From a checkpoint of a small masked image model: depths [5, 5, 5], trained on regions of photos with short descriptions (Visual Genome).
Rows from block 12, named by matrix and row number. Rows with one number belong to one neuron. Each number is 128 + 32 x the weight over its row's rms, rounded and kept within 0 to 255. All counts start at 0. Numbers have three digits each. After the name is the row's rms in percent of the matrix's.
# gate: MLP gate (model.blocks.12.mlp.gate.weight, 848x320), inputs 0-35
# fc1: MLP up (model.blocks.12.mlp.fc1.weight, 848x320), inputs 0-35
# fc2: MLP down (model.blocks.12.mlp.fc2.weight, 320x848, transposed), outputs 0-35
gate.325 092:177122147150179136154092115076121150092170136086119139068064109155126107109131171105158049099093099132120130
fc1.325 092:158157135133127126099143085082084122135126075142138133069067104116119125144054116134130101131096099169118161
fc2.325 123:145117108154133071147162126166079156113130161148188142114111140113117178154089082101116092137065131141108154
gate.326 098:173101088114150095150130065165110117144071179124148069157101134115130104159099180116145137143110108092169105
fc1.326 092:141108148116109057142091122143133067119203159145088130068091137082162162137141097115072125109102116189107126
fc2.326 058:130125114087120075053145119158135154187165121116152174144109081133100122148115129117118160192067131159111094
gate.327 087:126088146073163160114171181189171161182107167106159089165101104117175168153158077137164096088054128078101097
fc1.327 095:157077093137146174124105104134098118130121196069134132159142111150133119139126167139121150045166121189116118
fc2.327 112:130128102129152158169133133074145119142118120173187164109105053143079175141146140131117134135213081107135078
gate.328 089:163146090125160099163092137137120077121119179179106144133199095076180175153127120109138071076061130125138192
fc1.328 097:128158109115161137162171118092136123134143195146132100134153086138147196084111107112118132133050115082171127
fc2.328 101:087166151077141135147073093142120160125136121145124183128169126109134212099122133147129145162093125084137114
gate.329 106:132140141159136104186163128153113157052105119100189089095130189112156131118127160094109118162066074068080160
fc1.329 105:150126092147112116203205124074124178102110109171116162117160158126122071124125127117143125158115083065134135
fc2.329 110:153130170146157142158147183100113159153125156127097139231202145165136100159134124110188085094108138114127113
gate.330 094:139084124118165095138100179133110102173122140145131097109116170088149146143129157136125138117140185125153176
fc1.330 086:140131116107143132116068120120105140128105108134212170126143191152102167148156091133131132119182176079114167
fc2.330 105:171103075127081128150135107213124206094157148106140101183151158079173086157176087112118112119146129096122101
gate.331 099:144169239136173135116108132160095110148154121096147114110140145116123134127071130061159120173115141124135136
fc1.331 099:059066107130147170092148073133146124181110152110127149104124153113143144070145136084158061152105047120117132
fc2.331 071:133140123069164100099060160087160105181107108142104071099192067148127139131105131079209124108150118179162155
gate.332 094:193122123145097152100140095117096070111092110183133180210085118103121125117134164112183086114122119120070187
fc1.332 093:161094116153141210119154134104173068143091106140140091119174110136178136136095099211114064164115117106132087
fc2.332 091:146099070181145208136092167084101158092051100109090097103122117208110158121071140105094029095138128088159072
gate.333 115:177124166183152135139080105148151140117154168144107120160200166117091102123128163109131062137084168119142149
fc1.333 107:075155124095181098102184123097087149149101102064102095090087141131151176105188086136105163074193104113131152
fc2.333 117:127181121111087124120085171176156081089102145170075104129152123191112126124147165155118114119197136107173117
gate.334 110:131117165147162107087136153135112096129138133104133102134133124081116147197098093076158113104163187149127204
fc1.334 111:103090072139120136138093138149111165109114075155179146080099156170120174108164174153142155109095085140117101
fc2.334 074:176187118158127155182115115105156143104136099109138141084151077117093160176105174181161051120106120105089174
gate.335 110:166105183137157099132101149164143155092111093146122108147142174086088096183158138128148111152172122179086156
fc1.335 105:145190137133090224174086155068140131088113112095118126130048155199190080110181118114053140128169118148133181
fc2.335 089:112113137091100169025175108147162089104119151092117085103177126059125156140144138151103146106079143130137143
gate.336 081:139098169073123181165105109156183131145132126170179138123158167140115127136141120175126139117147140111077126
fc1.336 106:139125144172121099093100069172083098120150113126068086096129149151138071141130139116152085163191174159154142
fc2.336 130:158126164137118066125084094188130137113117167134118156138138160104071096188154173114171122148131196146201148
gate.337 103:137073042188106162176125195134167138152139113162097155110156133091087102133110122083197066126156144162075125
fc1.337 104:097126121096137104087123145151105106126120158097097074169085065124101106193150146141122140113085070201094181
fc2.337 116:153185165151151123164095075153135130158145105146105134108108095156098166121134147045125105094131153139148105
gate.338 102:162102120120141123116105109101133124147121096102127143135143174039166162138125127211125127107151071051143180
fc1.338 094:115108164142149134108146192137084131142143166136166163157095006178145152087116148188165097132085121170144150
fc2.338 067:132160094128109087140083163038151068119180107155130132153106109128105134067073126140120092132099108187133125
gate.339 091:139099127159081077166144109166172105055125199116110102100134129103160137072087098148119146183078134129096137
fc1.339 092:129108215126152149167136125080121145142139145119105115138086123184127120121150153084097129102089108115108108
fc2.339 065:146137156157136145119159180110146078177168085083114079141101158102182127092129175123083179158155131195096100
gate.340 097:097126195139047100127138139175128115135127122166147126139093083119110092146108154103117137170130114132067133
fc1.340 102:105126103096163147115085164090140132094149139102116113120105159071114129111155063118129132069162204112144126
fc2.340 118:095139076169105084148103097172151101092098135143128113112115116087150115116154107114095159165160196112069141
gate.341 100:099063073175180153146117147123118092060104159099137132193160152191124111114156169077170086138119127120154107
fc1.341 104:100138133088109121118112162091131124048181162078162108144143143111125101068210147062164139120132105128147127
fc2.341 130:129123136142174189139157103114161102122132064135195161131135154145205123087141150147132163171171132161134087
gate.342 108:174156121173117093131149117139166137078166117120133114102146146128112087152123120136156126120151176102119111
fc1.342 105:153117137115041177066119155115099161182142171145154121084123138109093136113117104109143164132083166115097155
fc2.342 080:199125107121159077165131085191175141100104170123147127112109125133129107093105096199147142132078143155083115
gate.343 111:115074099121156155154123095061115148139146112123137162141138142116092158134143116168175175119193084140162101
fc1.343 122:115113124142120076104151132196119126102107093108131174111147106131138126111085136145100152136081134184159131
fc2.343 105:166119129140166135155104122133086121127162102132138153131092114183169161098101083162085130094178161174171085
gate.344 105:164101145040065101155201120183181110206088091131131151149165136123140122120066109210116150173085145118117085
fc1.344 103:136144133090092135163179124150144096167091121105078145128162140045176116047152114153088136143106158124116151
fc2.344 087:107166101134139193184089147120155118114134163134127152123089087194152134159139152085206045134165156127125125
gate.345 098:114116110110142127140101101119143115070122128113090147127102175055104169128110125182107175103149071150135098
fc1.345 104:129153144124065134130101135181147109140112137123077096105134095098087182167083079109170096146148063179173158
fc2.345 062:153143167102133101168079087136143129135143079129124093155131099084127195161078129138175161114159119185142131
gate.346 088:144097136172146097078167123082145149160138110146150099155173117114094136124079141124170120162099126088101127
fc1.346 107:090126170075133134145173129146140127152113124107144147176064127145143109140109164105116128147178173173153153
fc2.346 103:088154137074059075174081121133175136121125099105085155154108163057081124155178161156092083087134155166085089