config = dict(
    train_examples=203450,
    crop_scale_min=0.7,
    translate=0.06,
    method='simmim',
    norm='layernorm',
    mlp_ratio=2.67,
    moe_every=2,
    depths=[5, 5, 5],
    adamw_lr_other_params=0.00081,
    ema_decay=0.999,
    steps=8200,
    epochs=20.6,
    adamw_weight_decay_other_params=0.01,
)
Rows from block 6 of a small masked image model, named by matrix and row number. Rows with one number belong to one neuron. Each number is 500 + 40 x the weight over its row's rms, rounded and kept within 0 to 999. All counts start at 0. Numbers have three digits each.
After each neuron's rows are labels from the 100 images, of 14848, where the neuron reaches its largest size: "patch colour" is the nearest of a few named colours to the mean colour under the peak. Only what is clearly more common there than usual is listed. The data: regions of photos with short descriptions (Visual Genome). In brackets: how many of the 100.
# gate: MLP gate (model.blocks.6.mlp.gate.weight, 416x160), inputs 0-53
# fc1: MLP up (model.blocks.6.mlp.fc1.weight, 416x160), inputs 0-53
# fc2: MLP down (model.blocks.6.mlp.fc2.weight, 160x416, transposed), outputs 0-53

gate.125:542489529522414501476460446504533534554464582521456492599509478507576481498519525470491536520513490485484491524556511566477513412503471485481534510485516436489542
fc1.125:482463512483456530438460436510555531515452482516507533549512467524511499425544563430457510529493487498482477532534500531532512456451543519506580491448503501517541
fc2.125:533482543482493492502487431396477538538498510472537506500499524521505568424524539478455439541546473507487584537506451469519499487535505514485535506475493468470512
patch colour: black (49)

gate.386:518537566524460557443475448556504482490511571478545551514546511542505488549495439492526477529432457492565539548537503523470516536523515456517515479487528509446571
fc1.386:525510451562461575481484434597494496473513510523494565531475532512477483476473494458526559541486438519466489552503461518498542578450500490503480464530449534493474
fc2.386:514485452498475532534565455539508517464518491581491551513508539561524481473515470459473557492522437464451442522521423460534517523534489477516466475567386497452488
patch colour: grey (79)

gate.51:512509588482481447531535499530530528480405552541453527434506562537503506499443482486527493479559497551495524434532478447485514597496552434492397577504540472552513
fc1.51:495429504482496437546459480461511543440526534597515526458455517536440433536489470524478514529453545479563524552499474521483468526452494474449454527481554485492479
fc2.51:498481463432512503577521525524461511543515519484511450465445512405449553456502500556494465515440475436377452553545492477454416507423530547442505498540528494463505
patch colour: brown (69)

gate.312:491450481466534527566452513608547515424447562507530501513491456505502452503457577491467482473481515556459517520509486458584507472453509419493563554521470428526535
fc1.312:445488489520467516604464510496558509440537530460509404435498532561466507511505550526469470482547456532539515527501477516521413483535458537552499419473569444439472
fc2.312:524495543493540460500506604537536441485513453456500442428514506489452450516420466458536480504525429560464482508466460422498493463480446518555508475473543463488530
patch colour: brown (79)

gate.109:488530573506511502514505523551503494449529596504496489412521532501481481506518566494480458484520516459549466426488529528486500448520542487508529473463495532551478
fc1.109:423445480537487480467516413517549559457523529437522508495448506483518440566475511468507482481548547510551476449495552493508447448525543476549519499463520548491488
fc2.109:506557537532434507556485491486493528479529534473531517591406553471494540488541468569521440466524539526525452504484541484505453521507496504572476459463427481482517
patch colour: white (97)

gate.274:527551569562502472488571524512567491524526509480476477538494492413569588493524483518530484554431421487470485483476479546478592536536488433528495500490517556554517
fc1.274:515494469515505476530538496510490505529468498484546542511455495562477519493482501441490539525553428499485415497512575530505540529482518478539472510527505461457477
fc2.274:527473572435452459515521488467480524546445451491498460467526524609403527500517417500439482522563529541574457532514537458458490511475433496565561475526472503420424
patch colour: white (92)

gate.338:462521483522514447583442493512464489519509556478495476569484475503518488483532552523531514540536492506428457506544533474467532508493504486508468512463508544492434
fc1.338:488512488528465524446475511508571483491543494517520555472542550533476412531524536494436518478481462488487542534499507532508446482430534524545411532499523414458551
fc2.338:455494589504515529453479451492451500489461462536482557513522523489458426524519565445449537480509449495418583588465518532469450537441484484440473488530515488489493
patch colour: black (31)

gate.301:519590563491411450479484485535523464451468546530536482515458514470573595490521578434518443504529539540459462552449430516499506552498491459445494481497546435540531
fc1.301:457480558441503547405427499472463495462514527457511493503525560456553568446499580474494515546544556533469482475505499518495471477496497559520488475521531460540502
fc2.301:454456432513499510453524493482503490558543486412476478465511567500485560437475513493552446554525521502511523478490440525492477435488533514529473496473575463477455
patch colour: grey (82)

gate.396:519559531515514560523475526550557534437536600476446444496500514476542506474483518555524597525441531456534393536514508501447507469512504459518406493521528517554633
fc1.396:479402553528518451496478434519447482481437482618543526492471510508591468508529541461501466534481441555491585509498517452486486474490459510561545538551572464482448
fc2.396:521419510450538452491468454529501516571449477520530480492464440512491500501530515457512450500494487502506535516532577537470484424573500526551476562524553483508477
patch colour: grey (69)

gate.89:532527530478431489519506484561511526515452594486547442536533517571511476501539499441554487539468501451461459489550524551482532522480505486507496543497521462546548
fc1.89:518453480513532547527494530516451455488429519460433479490487564531532482460529498460509503516560413487519434550508481562533518549524427546472508510505530452483503
fc2.89:520441504451505576511544515527546492446478517385478488482458564523497475463574522510525584472488446559475529546508541494518477454490513477426530484456529453540463
patch colour: brown (79)

gate.265:441493546476510520487431554577513531410540529493445558496475526475550570560417554527489485516463455536510539503530473527560480456451490507481452482507524506543502
fc1.265:479509482462513530496535456560511520439575468486453616512436567559518557541468500478446500518488434545465494478540475500520476485509539548501484476521464479556516
fc2.265:464491475464536535511503458519560475533568504491505597526479554540528558456487423500540524487516501546528485458511510396529552497526524473502431502469467487554514
patch colour: white (66); pink (25)

gate.143:518488477484454416496433496493430504497558560515496490545463471487511573548446492446564475498518553479502490532464524502496552507547447393493500551444506554588494
fc1.143:519571545497531527489447455423516458462503533511547500418466530451502445466496466457467527535433490493527493429517529479434507516536506468489560424487455472540502
fc2.143:532533559548529578544436497485512480512542560498441497554442533487493506480466435492547536515482505545547524444503536479464532481513493501493485379494498466474481
patch colour: pink (40)

gate.192:508489509461496465624480495556551511466487539517506458496530491529494515572438527523555436535435476481470462532466472497493504510485531449504472544468598469528533
fc1.192:536548538489465566452521481545533458465475511406511533435473617425492470494513462555494562537545440481464532479565571588475446461563425525510513504508477485525489
fc2.192:514516501459485546455552509549477516479467573539537487486396472560542544543462450498494507516498486527543537477558543519522505536488502531508454541580463481520422
patch colour: brown (69); black (30)

gate.393:510453518489507483538492453494495490487418603432516512482512508468533414480537527573452453458506563536484532564590510449468543449472539483489477488465546451523482
fc1.393:525474483526520509446523517454448492513563551516508501490486432550533616593425474510567517507551481505506492479520527504491478494503506416472437547471544544416474
fc2.393:499518500489514501459516568517509570565525546546470481480447432481484499563420508520494524530484517526575501484516575482470514502500608430519435570462563562420514
patch colour: brown (75)

gate.215:516518554519447512516524537493511404454503584510502476500506402541456523549451530499538553540486527483516500437500510476539540467462515522480435518510507513571502
fc1.215:505509536511502414540468528553505495503533468584525498461489539541473455524559423497479435567454459490528470542535517504436445475626449509479495466478476480500491
fc2.215:522510430540493475548452497561502489552580466518551510572575489508529446451563477527555483534492548517484507521561540542432492454551347573520464485470481526492523
patch colour: grey (62); pink (29)

gate.126:521474512513545488471492510545568505432492614445558476511524510434561469562467548524431462511481521524454538445534470482526535460528594502433484576469539464479549
fc1.126:472530469475548500491521469523437563475556516509482393551523446508546499493485477562506547516510544507526414496473589529442452523537430470511562479484539528587501
fc2.126:480480430529552469576505490479469554533518401487421463503537503510482516488542566582508520492496526539496470524537577522511452481558502492567593484467559483492431
patch colour: grey (66)

gate.266:531538552483514476477533534498547496453489565462508446497482479529532506483484434529461513525513542548495565492509492554458596533451478464559464489493466436537421
fc1.266:450568469469500496463573451473527503543509546500539630574494474538547611486534549496442519516567524480412472471417503513528512456427497530555518462477555547528453
fc2.266:492438409423574463524436473506507533581433528408507538434485478475554489484486494480461525534500524453436559532474557486511535545472534523467472521436486480490475
patch colour: brown (76)

gate.349:498504644479495431510557516545492451525487538528509508457530491535494462551494603531517513453510504489486516505519480524457550452526469384494463514514533522491456
fc1.349:528486510478514501453499459478586420511508525505400474533468553515563576490465541507536525470538512518532524554517548508451461533473464464535497494522487510488481
fc2.349:527506518549512510477552508405561426445524508475430447453471457461439524491517535485571508469509510469521539499479568483468428515507448482484548510492536508489511
patch colour: grey (82)

gate.400:534510496526500430523504545506497489447507496432483462515555560465471489484470473507548415470434488545509488504530504472457630539466496483490464558501468502557479
fc1.400:535499481554508440485496544430522489466529468441455473536547557500464538422483495506526491455486477518504498556537467411499604534470523468459483584447435498545520
fc2.400:529525440475474452524482494448481540485545482502441537490544592518513488460472483466513501507541452512539503480509466453459533519468528487476402539486478458515509
patch colour: grey (64)

gate.184:487597483456464534523526561514543488513521498463452481497489485527561573544541535505579482561488528447486496564562470509471580478439511493501468520453590465539464
fc1.184:515494511531528475519506541476445483523421493462418396477488478423478497504552521524436507558480529551457477475502428455559542480502476472503547520453460454543530
fc2.184:545477533534447549516555514516495482521467452541468439508470428446477501500549505517438482513401492489482495526451460511482512515452389456481531480461534537546513
patch colour: grey (72)

gate.171:551488522510531525508455478513561515437515565450548456530520521505517488620447543536478547523467506427425472476454521526515509453446491414538467503520468553569518
fc1.171:543484513538535530532448473467496528463535558518571484563494481433532582613476503537539535439524530473414500506467512479495478492540552441535513493480487528519510
fc2.171:511512519465408503492499470449493471464521504465494522490452528493487484495430492542509464510451468493519450528484500466488499483482524505484461537521533541434423
patch colour: brown (79)

gate.243:547503497499532450510471512544528545487538543546466534498503562447576494557493492463548544458491501454459514484493555552489521525543509462489446510444558496472525
fc1.243:463400529504499516505482572497485479479518433469547467524538476488550502473484518452469436528539516572536442542435458471486502536505475447522474511506527522500541
fc2.243:465464469540533459517517571571451515460448433561520482547510395450604576491523524470525445484528515550464533518449452438468484502534470487532452485540553496558554
patch colour: brown (80)

gate.13:464483526531505498480501597561564513528468643509495496402519462476548536504467492524490463503520506469434497406531495580477530516472534508504523497440491554513523
fc1.13:568487530463480470527520350494468524518504465430513498561448534571500473489492564515497509515427538497590487541492512444542494462506447479459513521524472486597509
fc2.13:516439479496523523490548420432522514538477430529549520522478459496457467507514491489505504548437537475477532450492523467545479476528478486477589493538582472467520
patch colour: brown (60)

gate.111:544553565411474481477447490563533504510490504480522545484512509479530475557510557500545473522430531419474534529547525524455491533520449455470441504434559476477500
fc1.111:508396471588577523467567463518496552460496489522504418514446559506434522470468534442467559403458435584492514491522475471465530503458511457575500544420480463467528
fc2.111:527407518564440485545519493459469542513527555594423431502496506463471496478512512508446535491500528476424473480489517482511501520512497460521381488468513521416561
patch colour: grey (74)

gate.333:504562549456419429454478436541519563513526536452501492449497529516513532494494504525479496496483438446445480483484574475492597450410487496542480485473464589508514
fc1.333:481613491447500455384481422568561433548580525564524492499472582531519515464454524544486523459479454419445522420477506525487515430394474493545486462486481543458527
fc2.333:525511439476467422453522485527532436490514470571492501453513505571474472463503532485486494462508534408520524491503572590493440486431447548532537449491504442521541
patch colour: white (47)

gate.412:562442509486447481518487552543513503499487515547495447464501514506568456522476472522529547534393559447495459511528486554470583453490470461466453487539499536467487
fc1.412:459579531561558494494538540471484499533450502466473471591493477487527509543499469527471520469504410527475495469448531444511465552462486501531539492578472444471484
fc2.412:513575458526570510515399576517541569532503557489499496540493426459504640484548537509460527509481427537491525498477431517461486451477464462528446493544492467525502
patch colour: pink (30)

gate.395:507503555473473550593503547543520470524416559472546533549537494533504514544514563542547431577540466511527499480539481545493547446509496508555441501474523482504464
fc1.395:450469526487532495636472460573492555507449537449502465561498535522460512533460538463471460480514503491511497481583512556472517525511547521503499492432462476498490
fc2.395:461502544502513456612514499594490565557503514465432518511526497487517514480420443489533472481516486495498483546573439502518530447507447462471472465475535491449587
patch colour: black (33)

gate.262:508581520532442510449435544539459516468529537538494529495528529485520540598474508505447478500515524480485483450516475537424540468443524492436437534488526472481450
fc1.262:502566485541500527449476483512465538495532499479497542473573512473466524529483518526494464433490593409491496496470501486464501412543493504440470547487491448509438
fc2.262:515558476529495518482496542512489492460522484531497543470504526470469449573465452516487510444552549477489554500482428627524479518558488530459429460516461374472392
patch colour: grey (80)

gate.129:490534458538518515468466448464542492563490573533523456495508476480566484490556540549508462505392492464477485497484497560571583534478520455479494488427527524555521
fc1.129:506446487450528499553498566512507484455532474461507544466484490517473478566400498461461469540581512534507482497559595501412441491491507504500463564541552503447478
fc2.129:499444500501454480489472546548443502514423515521492579519485459523509473500392502452557547511550587492453443462408543513477506437512537534485449591461482522484548
patch colour: black (28)

gate.66:546506570505550513424403466545489527505487572529520503510535552537450495589529494513459514520486474515459496544471505475518491440463571478484496542430473526574545
fc1.66:506480503478503527530471520514494539552499499475557530474394451500477516583523519447522499585478508529534446422518499508497462537571517431504454462467479461574435
fc2.66:531522502472493516512534453528518455506546495455536480439448424504455504529555406491524487511478508526537486586460551454536487445512558496500493491459484546498464
patch colour: grey (82)

gate.11:467551529509530499507481500521551491426502527494493506465535465552483544526513505431535386516518486460567473480457563531521543542433556510458522490469449528504516
fc1.11:514532488564462475519499518492528471451468501562536504495540515519464520504540476476477411461461459527590492511502565491466551508450447530480522501499459573484475
fc2.11:530469509478539471542474456441544495461485522519490502423466605468482420535500576461503426439450454541535547573515518471428514525495535470484504547587532510521500
patch colour: brown (60)

gate.203:559511521473467492517461481481464505480504539413520524544516572492511490495422526508499482526501475520524495499473525541513494481487451485468472496410523508497563
fc1.203:497443476512488466483419545560495513482571516483500509528559605495460567495512553513517504539564511506507484538531533488495481582532525510487482506437468470491502
fc2.203:446527489489453523536560452499518490613463537504508507474513594477442524447548473501565490457510559468516531507467530521496479483486554482621478401436589517565503
patch colour: pink (33)

gate.222:532507522517532554535554510498489545579502560427487401488549492474534526481545514502572518533496502467495532469476565465466588482564516452544427436462517480516488
fc1.222:467554582559489530466464487477476532557478534529497411492516528520577463494484521495471520498518504561533486487409524510452489460521484475464565451443483537502443
fc2.222:528474584576461492461467512592543510454502632452503444503492533491558517500548536512600436460451477526491480465506478490524507463437493503494453517503510538568473
patch colour: white (32)

gate.257:575570503476515455526460504566521509507452585556514477564485535505520485470445426549527482545500516512470447468459541455541534552513404446522486504512533512511453
fc1.257:441457507462541487435489435478480517529596465487550481551444442489538468511522583540418555514495554513564452464528526456516493462464576519565456486424520505514545
fc2.257:466503469471469494494449496473501483519479508494553500563460451467527490536543554519442543513433511491521501474479491543520458548530538496580494467473488456471473
patch colour: brown (74)

gate.96:520513472493515467538521529571523517464449570465530516467478489456467491508469569429593502462494515462494460543493504544506544485475551503550509434531491486529517
fc1.96:531454482550526547505456450511483600554425458480555532543559544448476450449515469523563436506503548528499593418491510468478521478532507445459543521545489534520456
fc2.96:475477473451535484417538455491492520432482452571503502509577497503459477555517521547459464529496453506512511453504519559531546560554464457506571575518484496551471
patch colour: grey (67)

gate.46:514503441505449550518457491424557509467560569500530504547516505537535461508412548449458468562527549494475453438433450475538539549425528481456450480516527497522509
fc1.46:426573485512482506486567437479513507483521494475477439414474480550440471547523477514528532494402524490487445479598504550378495493548481529485467465491465482494498
fc2.46:508546444528508505484478457503496403469595515580525469512453538487401516501523470530544541477522560536460505452521478532451538473547446485478522465475464488461450
patch colour: grey (72)

gate.394:583482555430423479536457523574537486516473533549472530457502481516590526573465493523516477452468495450499499511567458558490492527419443449467520535480559554505500
fc1.394:489581500570569474535512433413496477568570474432556523523567522510489485442498522438475535553475496488464492484453486406560446459558599530480460450497434444513500
fc2.394:473526556490510454479511489479428527513544528516541561566502543567493493483491509457395536509541471510571455500484469477555492456467506576528492469479500517511467
patch colour: pink (37)

gate.4:509532496490516452591501484515515487496483517506497495492551527515536466497488462492549446504492573471548506488514475476485576490427511540487492504455522515590521
fc1.4:496470519490538541391528499530510525457519566413503576546443471510507482532540533476514578540471453489462481493499507536491465523525459429532434544505472474470510
fc2.4:536473513491469480522539484540529552494460595470435530509453424439491481503431430507509546505544495542500495439513509515543490506556470469479468595524489572516461
patch colour: brown (81)

gate.142:516479524484442484502562487547516473492442576463511476520488417547541604491496447465528459544491557447551466508503483487460596532496535513503506495450498505526491
fc1.142:541483476435402440555468530455536517455448536483478502492441469548561440523532403553476566559553501439481468519564473498454521518515495534451513540555475507496495
fc2.142:522550449501517492477507522473538534490548594569499477491455480575478524480498514566438511442467511440472502499533418493502467482465466459452550504506531518579497
patch colour: grey (84)

gate.175:524518498519422492505524524567519464553487581460522435475534519474593458465521467497473489480432573495527446478583583553459535482507489506524491538531467479529498
fc1.175:433562453535494509478488531518457511555510533496507487514585511582510479429462470474511564517478494514512506449555504519499491471485520566457518466469526457524558
fc2.175:470513500526513536457517489472498507551506517561554502521567518548435489431470497486549557527490493527542508440486470520506515403440515555514509484472524470480527
patch colour: brown (77)

gate.146:533535582469481514484499490487547520491545454493523490426576487501528527496458495486520468488518485539519482495484511480461452460551513444471469450531548556593510
fc1.146:499501515501516538475429455492523454556499502525499536469489514466477580550476526527454452454510419555579483513521508471523519493511486541453481497491528487530529
fc2.146:453501562486549508447489446511484478478510530499466570591494545447513544537496564513476483457527463503501517575505489432531446486524516456471463518515469470589507
patch colour: grey (78)

gate.231:515503568464518528547525507518537522422533514467508483463528472470536477521496493516464472547466535500546413502517442457552524441549535491469458541469468478449558
fc1.231:513495526439441505618498488457491468537523442455463488410469529545498475499470507536444481560505495512467536556457466462571516572498485450574479408496520569524575
fc2.231:493486445537537498499525540509407511524531490493498462470514540496483443452494525547506482489456559498448533557503526549561420560422485499543581472487565427475519
patch colour: grey (78)

gate.196:536550468501519487525508487515502486455463535520567456487502479483632470524440546511524420533450473511544555435585510485509494451556484424545439546555498481538492
fc1.196:484515573474502491489450513532528481532474543493486482498484485469454550454467478481541538520506500529502413450468568491430488549493505531477550523481522503420513
fc2.196:493461588514432471507519492461499533510486495524534494468517509493550488521491513583507575535509426432546449418478525461503479505488486508502528504511478548549469
patch colour: grey (76)

gate.123:545602505511494489534444488532554500562436583460469453547567410508505493478485485485526469575569507486454497474438519468491497532483472507422455526434483520529527
fc1.123:506523497506500455533460510485600469530478563527479540536567520549463529481437509469434539518520497540485434478508524476493485498484482479421461534481531486506542
fc2.123:474554505440469488529517492523569493602422572538496437502528492509499481499413551503497514503562445480373524445540498429463508464462476495470503468481473472601482
patch colour: brown (78)

gate.54:493499608438528487573513525561478509449507537487468478471482534479564544510471504508533494485519524509486537477506462484467573470474475484496497572534494492512463
fc1.54:499460538490492509489543454542469527427531510500455549545537515467503540509505501494518538489474483514483543525512522483501503489515459517454458479472580483549501
fc2.54:475536505449477540485482476547502526531492485537525495511524536444502494490494538483536533470481457466505578472494474520516445521496549533447407563511576417522493
patch colour: black (41)

gate.86:496517556490502519520530421466521551425490529525514464503503495477514439574449424552530511523467540547500424509459499578508519591539492479458503455522431581518537
fc1.86:457505455503559548499578543470443536546470485555499505459502521519459481527488492481464529524490476531554443490444473493515456664506535564490512467519466542540537
fc2.86:470496483530572481556552509461504483458444435479571549498481536477416518531412500480470493541481462562535465460502456512579517514520538536496516577544475480487515
patch colour: white (99)

gate.404:552470517503430495474458546548569552464476522526567470454541490518542499525499576541543481500545473579516548500542426474507549451473537459482423503542520516514457
fc1.404:488517540485480471527427518487601493477528448498537548488470483519535469519573514495498533537488466539477562459542439498589544445540558554495463439558460479465521
fc2.404:512506530492476516472467533463590535480561453468538474441482519483500560494508487465474596540567450514479472485489441474489549483518511513542587482505490539505534
patch colour: brown (75)

gate.92:493519545494507402484474514503490422489416498486482517465478525504594461488522508514506525524589571472520500475475499500479580440559466446520451561462542544556484
fc1.92:505509474486516555459538444512433473520499516519553516538472537440570541512489469480466461427446512500448549491512570432520501589453494488449579533568479467508495
fc2.92:490500447517453523474465517506481492539499490481481514477478481491489437535522541457516528440512521480493559465453553453564465556541475524513507529612504540522496
patch colour: brown (73)

gate.160:550481549511499481491495478526528548466517567481415483544529528517546460531460520485476448475483546443519512566473465515579480498452472483437439532557486475504594
fc1.160:535470555460525470510453496557513497482491468501538565513510491511481487496529493543510528546477422572447447416519549554499512544523515476522546480460543519471461
fc2.160:536483524470543528496458510526476536442455485431493541501474460546537509526579456550471546506496455574505413453536496410522501513488541484465508483455529529527501
patch colour: grey (83)

gate.225:548511485457538499486517510526524460495479565462531516510441548395538418492478526499532486549516553481463516475500498514592547509504500497527473488482534498504465
fc1.225:509512511505489470469566554440462549484540473509478468517562450509399532566463500528550488422535493493495499488563477474439501440555520538499489529574535518518501
fc2.225:506557453500593487467485566468462487566529487456449450511517458466469529606524509570516502459554546573540546503521533491510491472548518523475436531496503472468521
patch colour: white (83)

gate.85:472535502511505525483493455510536553408496560480441539477497474535495470542467536523553479428464546463540550494478500504448524502435526446427483503470497568481443
fc1.85:548525507497532465505538517500483507561496453496520450524499532457498536498519455468457490542558494467465448479549511521518500489507477527523514512531475411523548
fc2.85:550527542563480468459482490551504445534478486547548458542492505443473423565520470473456494489471541514493483493527539510472485521447504534560464541518557542524469
patch colour: grey (63)

gate.401:493527461560494482557437478527517458433502563503547534527516515545573506619477507486500496515554451385496449507515444533507546441452504455505492534385533508544487
fc1.401:487528489494545560459536535533509495625551461552545502471516516509475431526552540548534515514506477531562574503468477523450509503489634512443498482563540524453418
fc2.401:506486480524523494492502431491481488549519521502482401467560529427532461520468530515526457488445487487506556489481495470504504542469476499516444535493520459515521
patch colour: brown (80)

gate.341:507556536495549498466462545512484516435468515508501507492519465439510513554427533548503496595524490552484518581520536496490533572510484455482514480494512454525441
fc1.341:477515506493516451501437498526481485496537439549506498470446539371504534532450583580489463525487547450536540519458538467489538604501440519490505493540534476536429
fc2.341:506514450515560457514423490529506491464473480510525508478465541437524495559524542522438448522505525399530510544455458481516486527533456509491469507572507441513488
patch colour: white (95)

gate.102:537518515488562486469455471538591458455468587539531458544547499549504461497508523407558503484534528548497457534515563480453534552501536495462459548424538471453501
fc1.102:474604548544571539439488510465511487527478556504456507528522469519507464471504461472502531482568561456417451523549552474451473507495474541469549577491585483434458
fc2.102:500603498478489529444517507484530510475519523533441486589527535515481517472478514541520534538596562455579502467558532457511506504459552553465549559465578497472382
patch colour: brown (66)

gate.248:576532547493503447546495492540482542513475582472493456494433479508551504530549511532489543531553545414464566402477522542497524516521503516461465491531509526516455
fc1.248:440516508466499546468472527535470516499526491545457588524530549516465493570492503465486451542505497517565499519490488532455512461453542497492467509519491570521493
fc2.248:466503470418523491494461495499529535552506521537495533496489456551497506606509446539483421558491499526483444502521496558465578516422493479571527497488516525499467
patch colour: brown (81)

gate.76:503548474539467446547532432505533447500445551485506547542519455547563499471509561481559467566603482465489529482483480533507526522532523467476449556410570488574530
fc1.76:510502504515474418507526414490519486527522427494544549521534473502490510575570544533454519517532479445488496514472445502485504506510494501508443516455567469497471
fc2.76:517478493527485502564484475488446459534580403503533535519569468479473541517516425554469487557485451493558467581454518577469540481492550521569460431516511464472490
patch colour: brown (84)

gate.261:536502567523507527500510450503536543465536560488503535491461514510635519507480501436450465587553521498485442503488472518500511491512521489489399538505534518576521
fc1.261:526494495439463585480503487478556516517493556507553521463451496532486515491484570395530484536517539528510526466496513464499499500481524537466445496573545513516437
fc2.261:515492499506485565510490485499574510540544581554522520462476511505414541465477467345532502543590507520495493491499469443482519508457479506543499479508472515462478
patch colour: brown (86)

gate.329:464548565553488485477477520509478508534462486560511502519512499462538498544485480465558503546507540509541485505556462474486586406491531480472430584483452434559460
fc1.329:520439428504492576502497480584572536492562562503498441530506467492487475410462492460472537480431454507515500462509514523501479506505534488500459440476510484448550
fc2.329:542504513466484467525566467573450493506531489482541479466542525480560491388413491504445523491522453477561456430507480479557508524531538493468582584469579508516502
patch colour: pink (44); white (39)

gate.280:523494554425513508437447530523582484489571581481446452463544505534516491517458503521497446496463469481512514517522483526443560488387493443589510537539559478529483
fc1.280:480541493570490479536515393480499565438505473482533523484506461462501527510475510486521536498453568467523475465479508509548465526583469586424486413474453577516514
fc2.280:451592536522464475460439440518556484522516468563556490515509494483518509508502466495487574482504493478530523536473500449490395533501519580442459418476495611450441
patch colour: grey (92)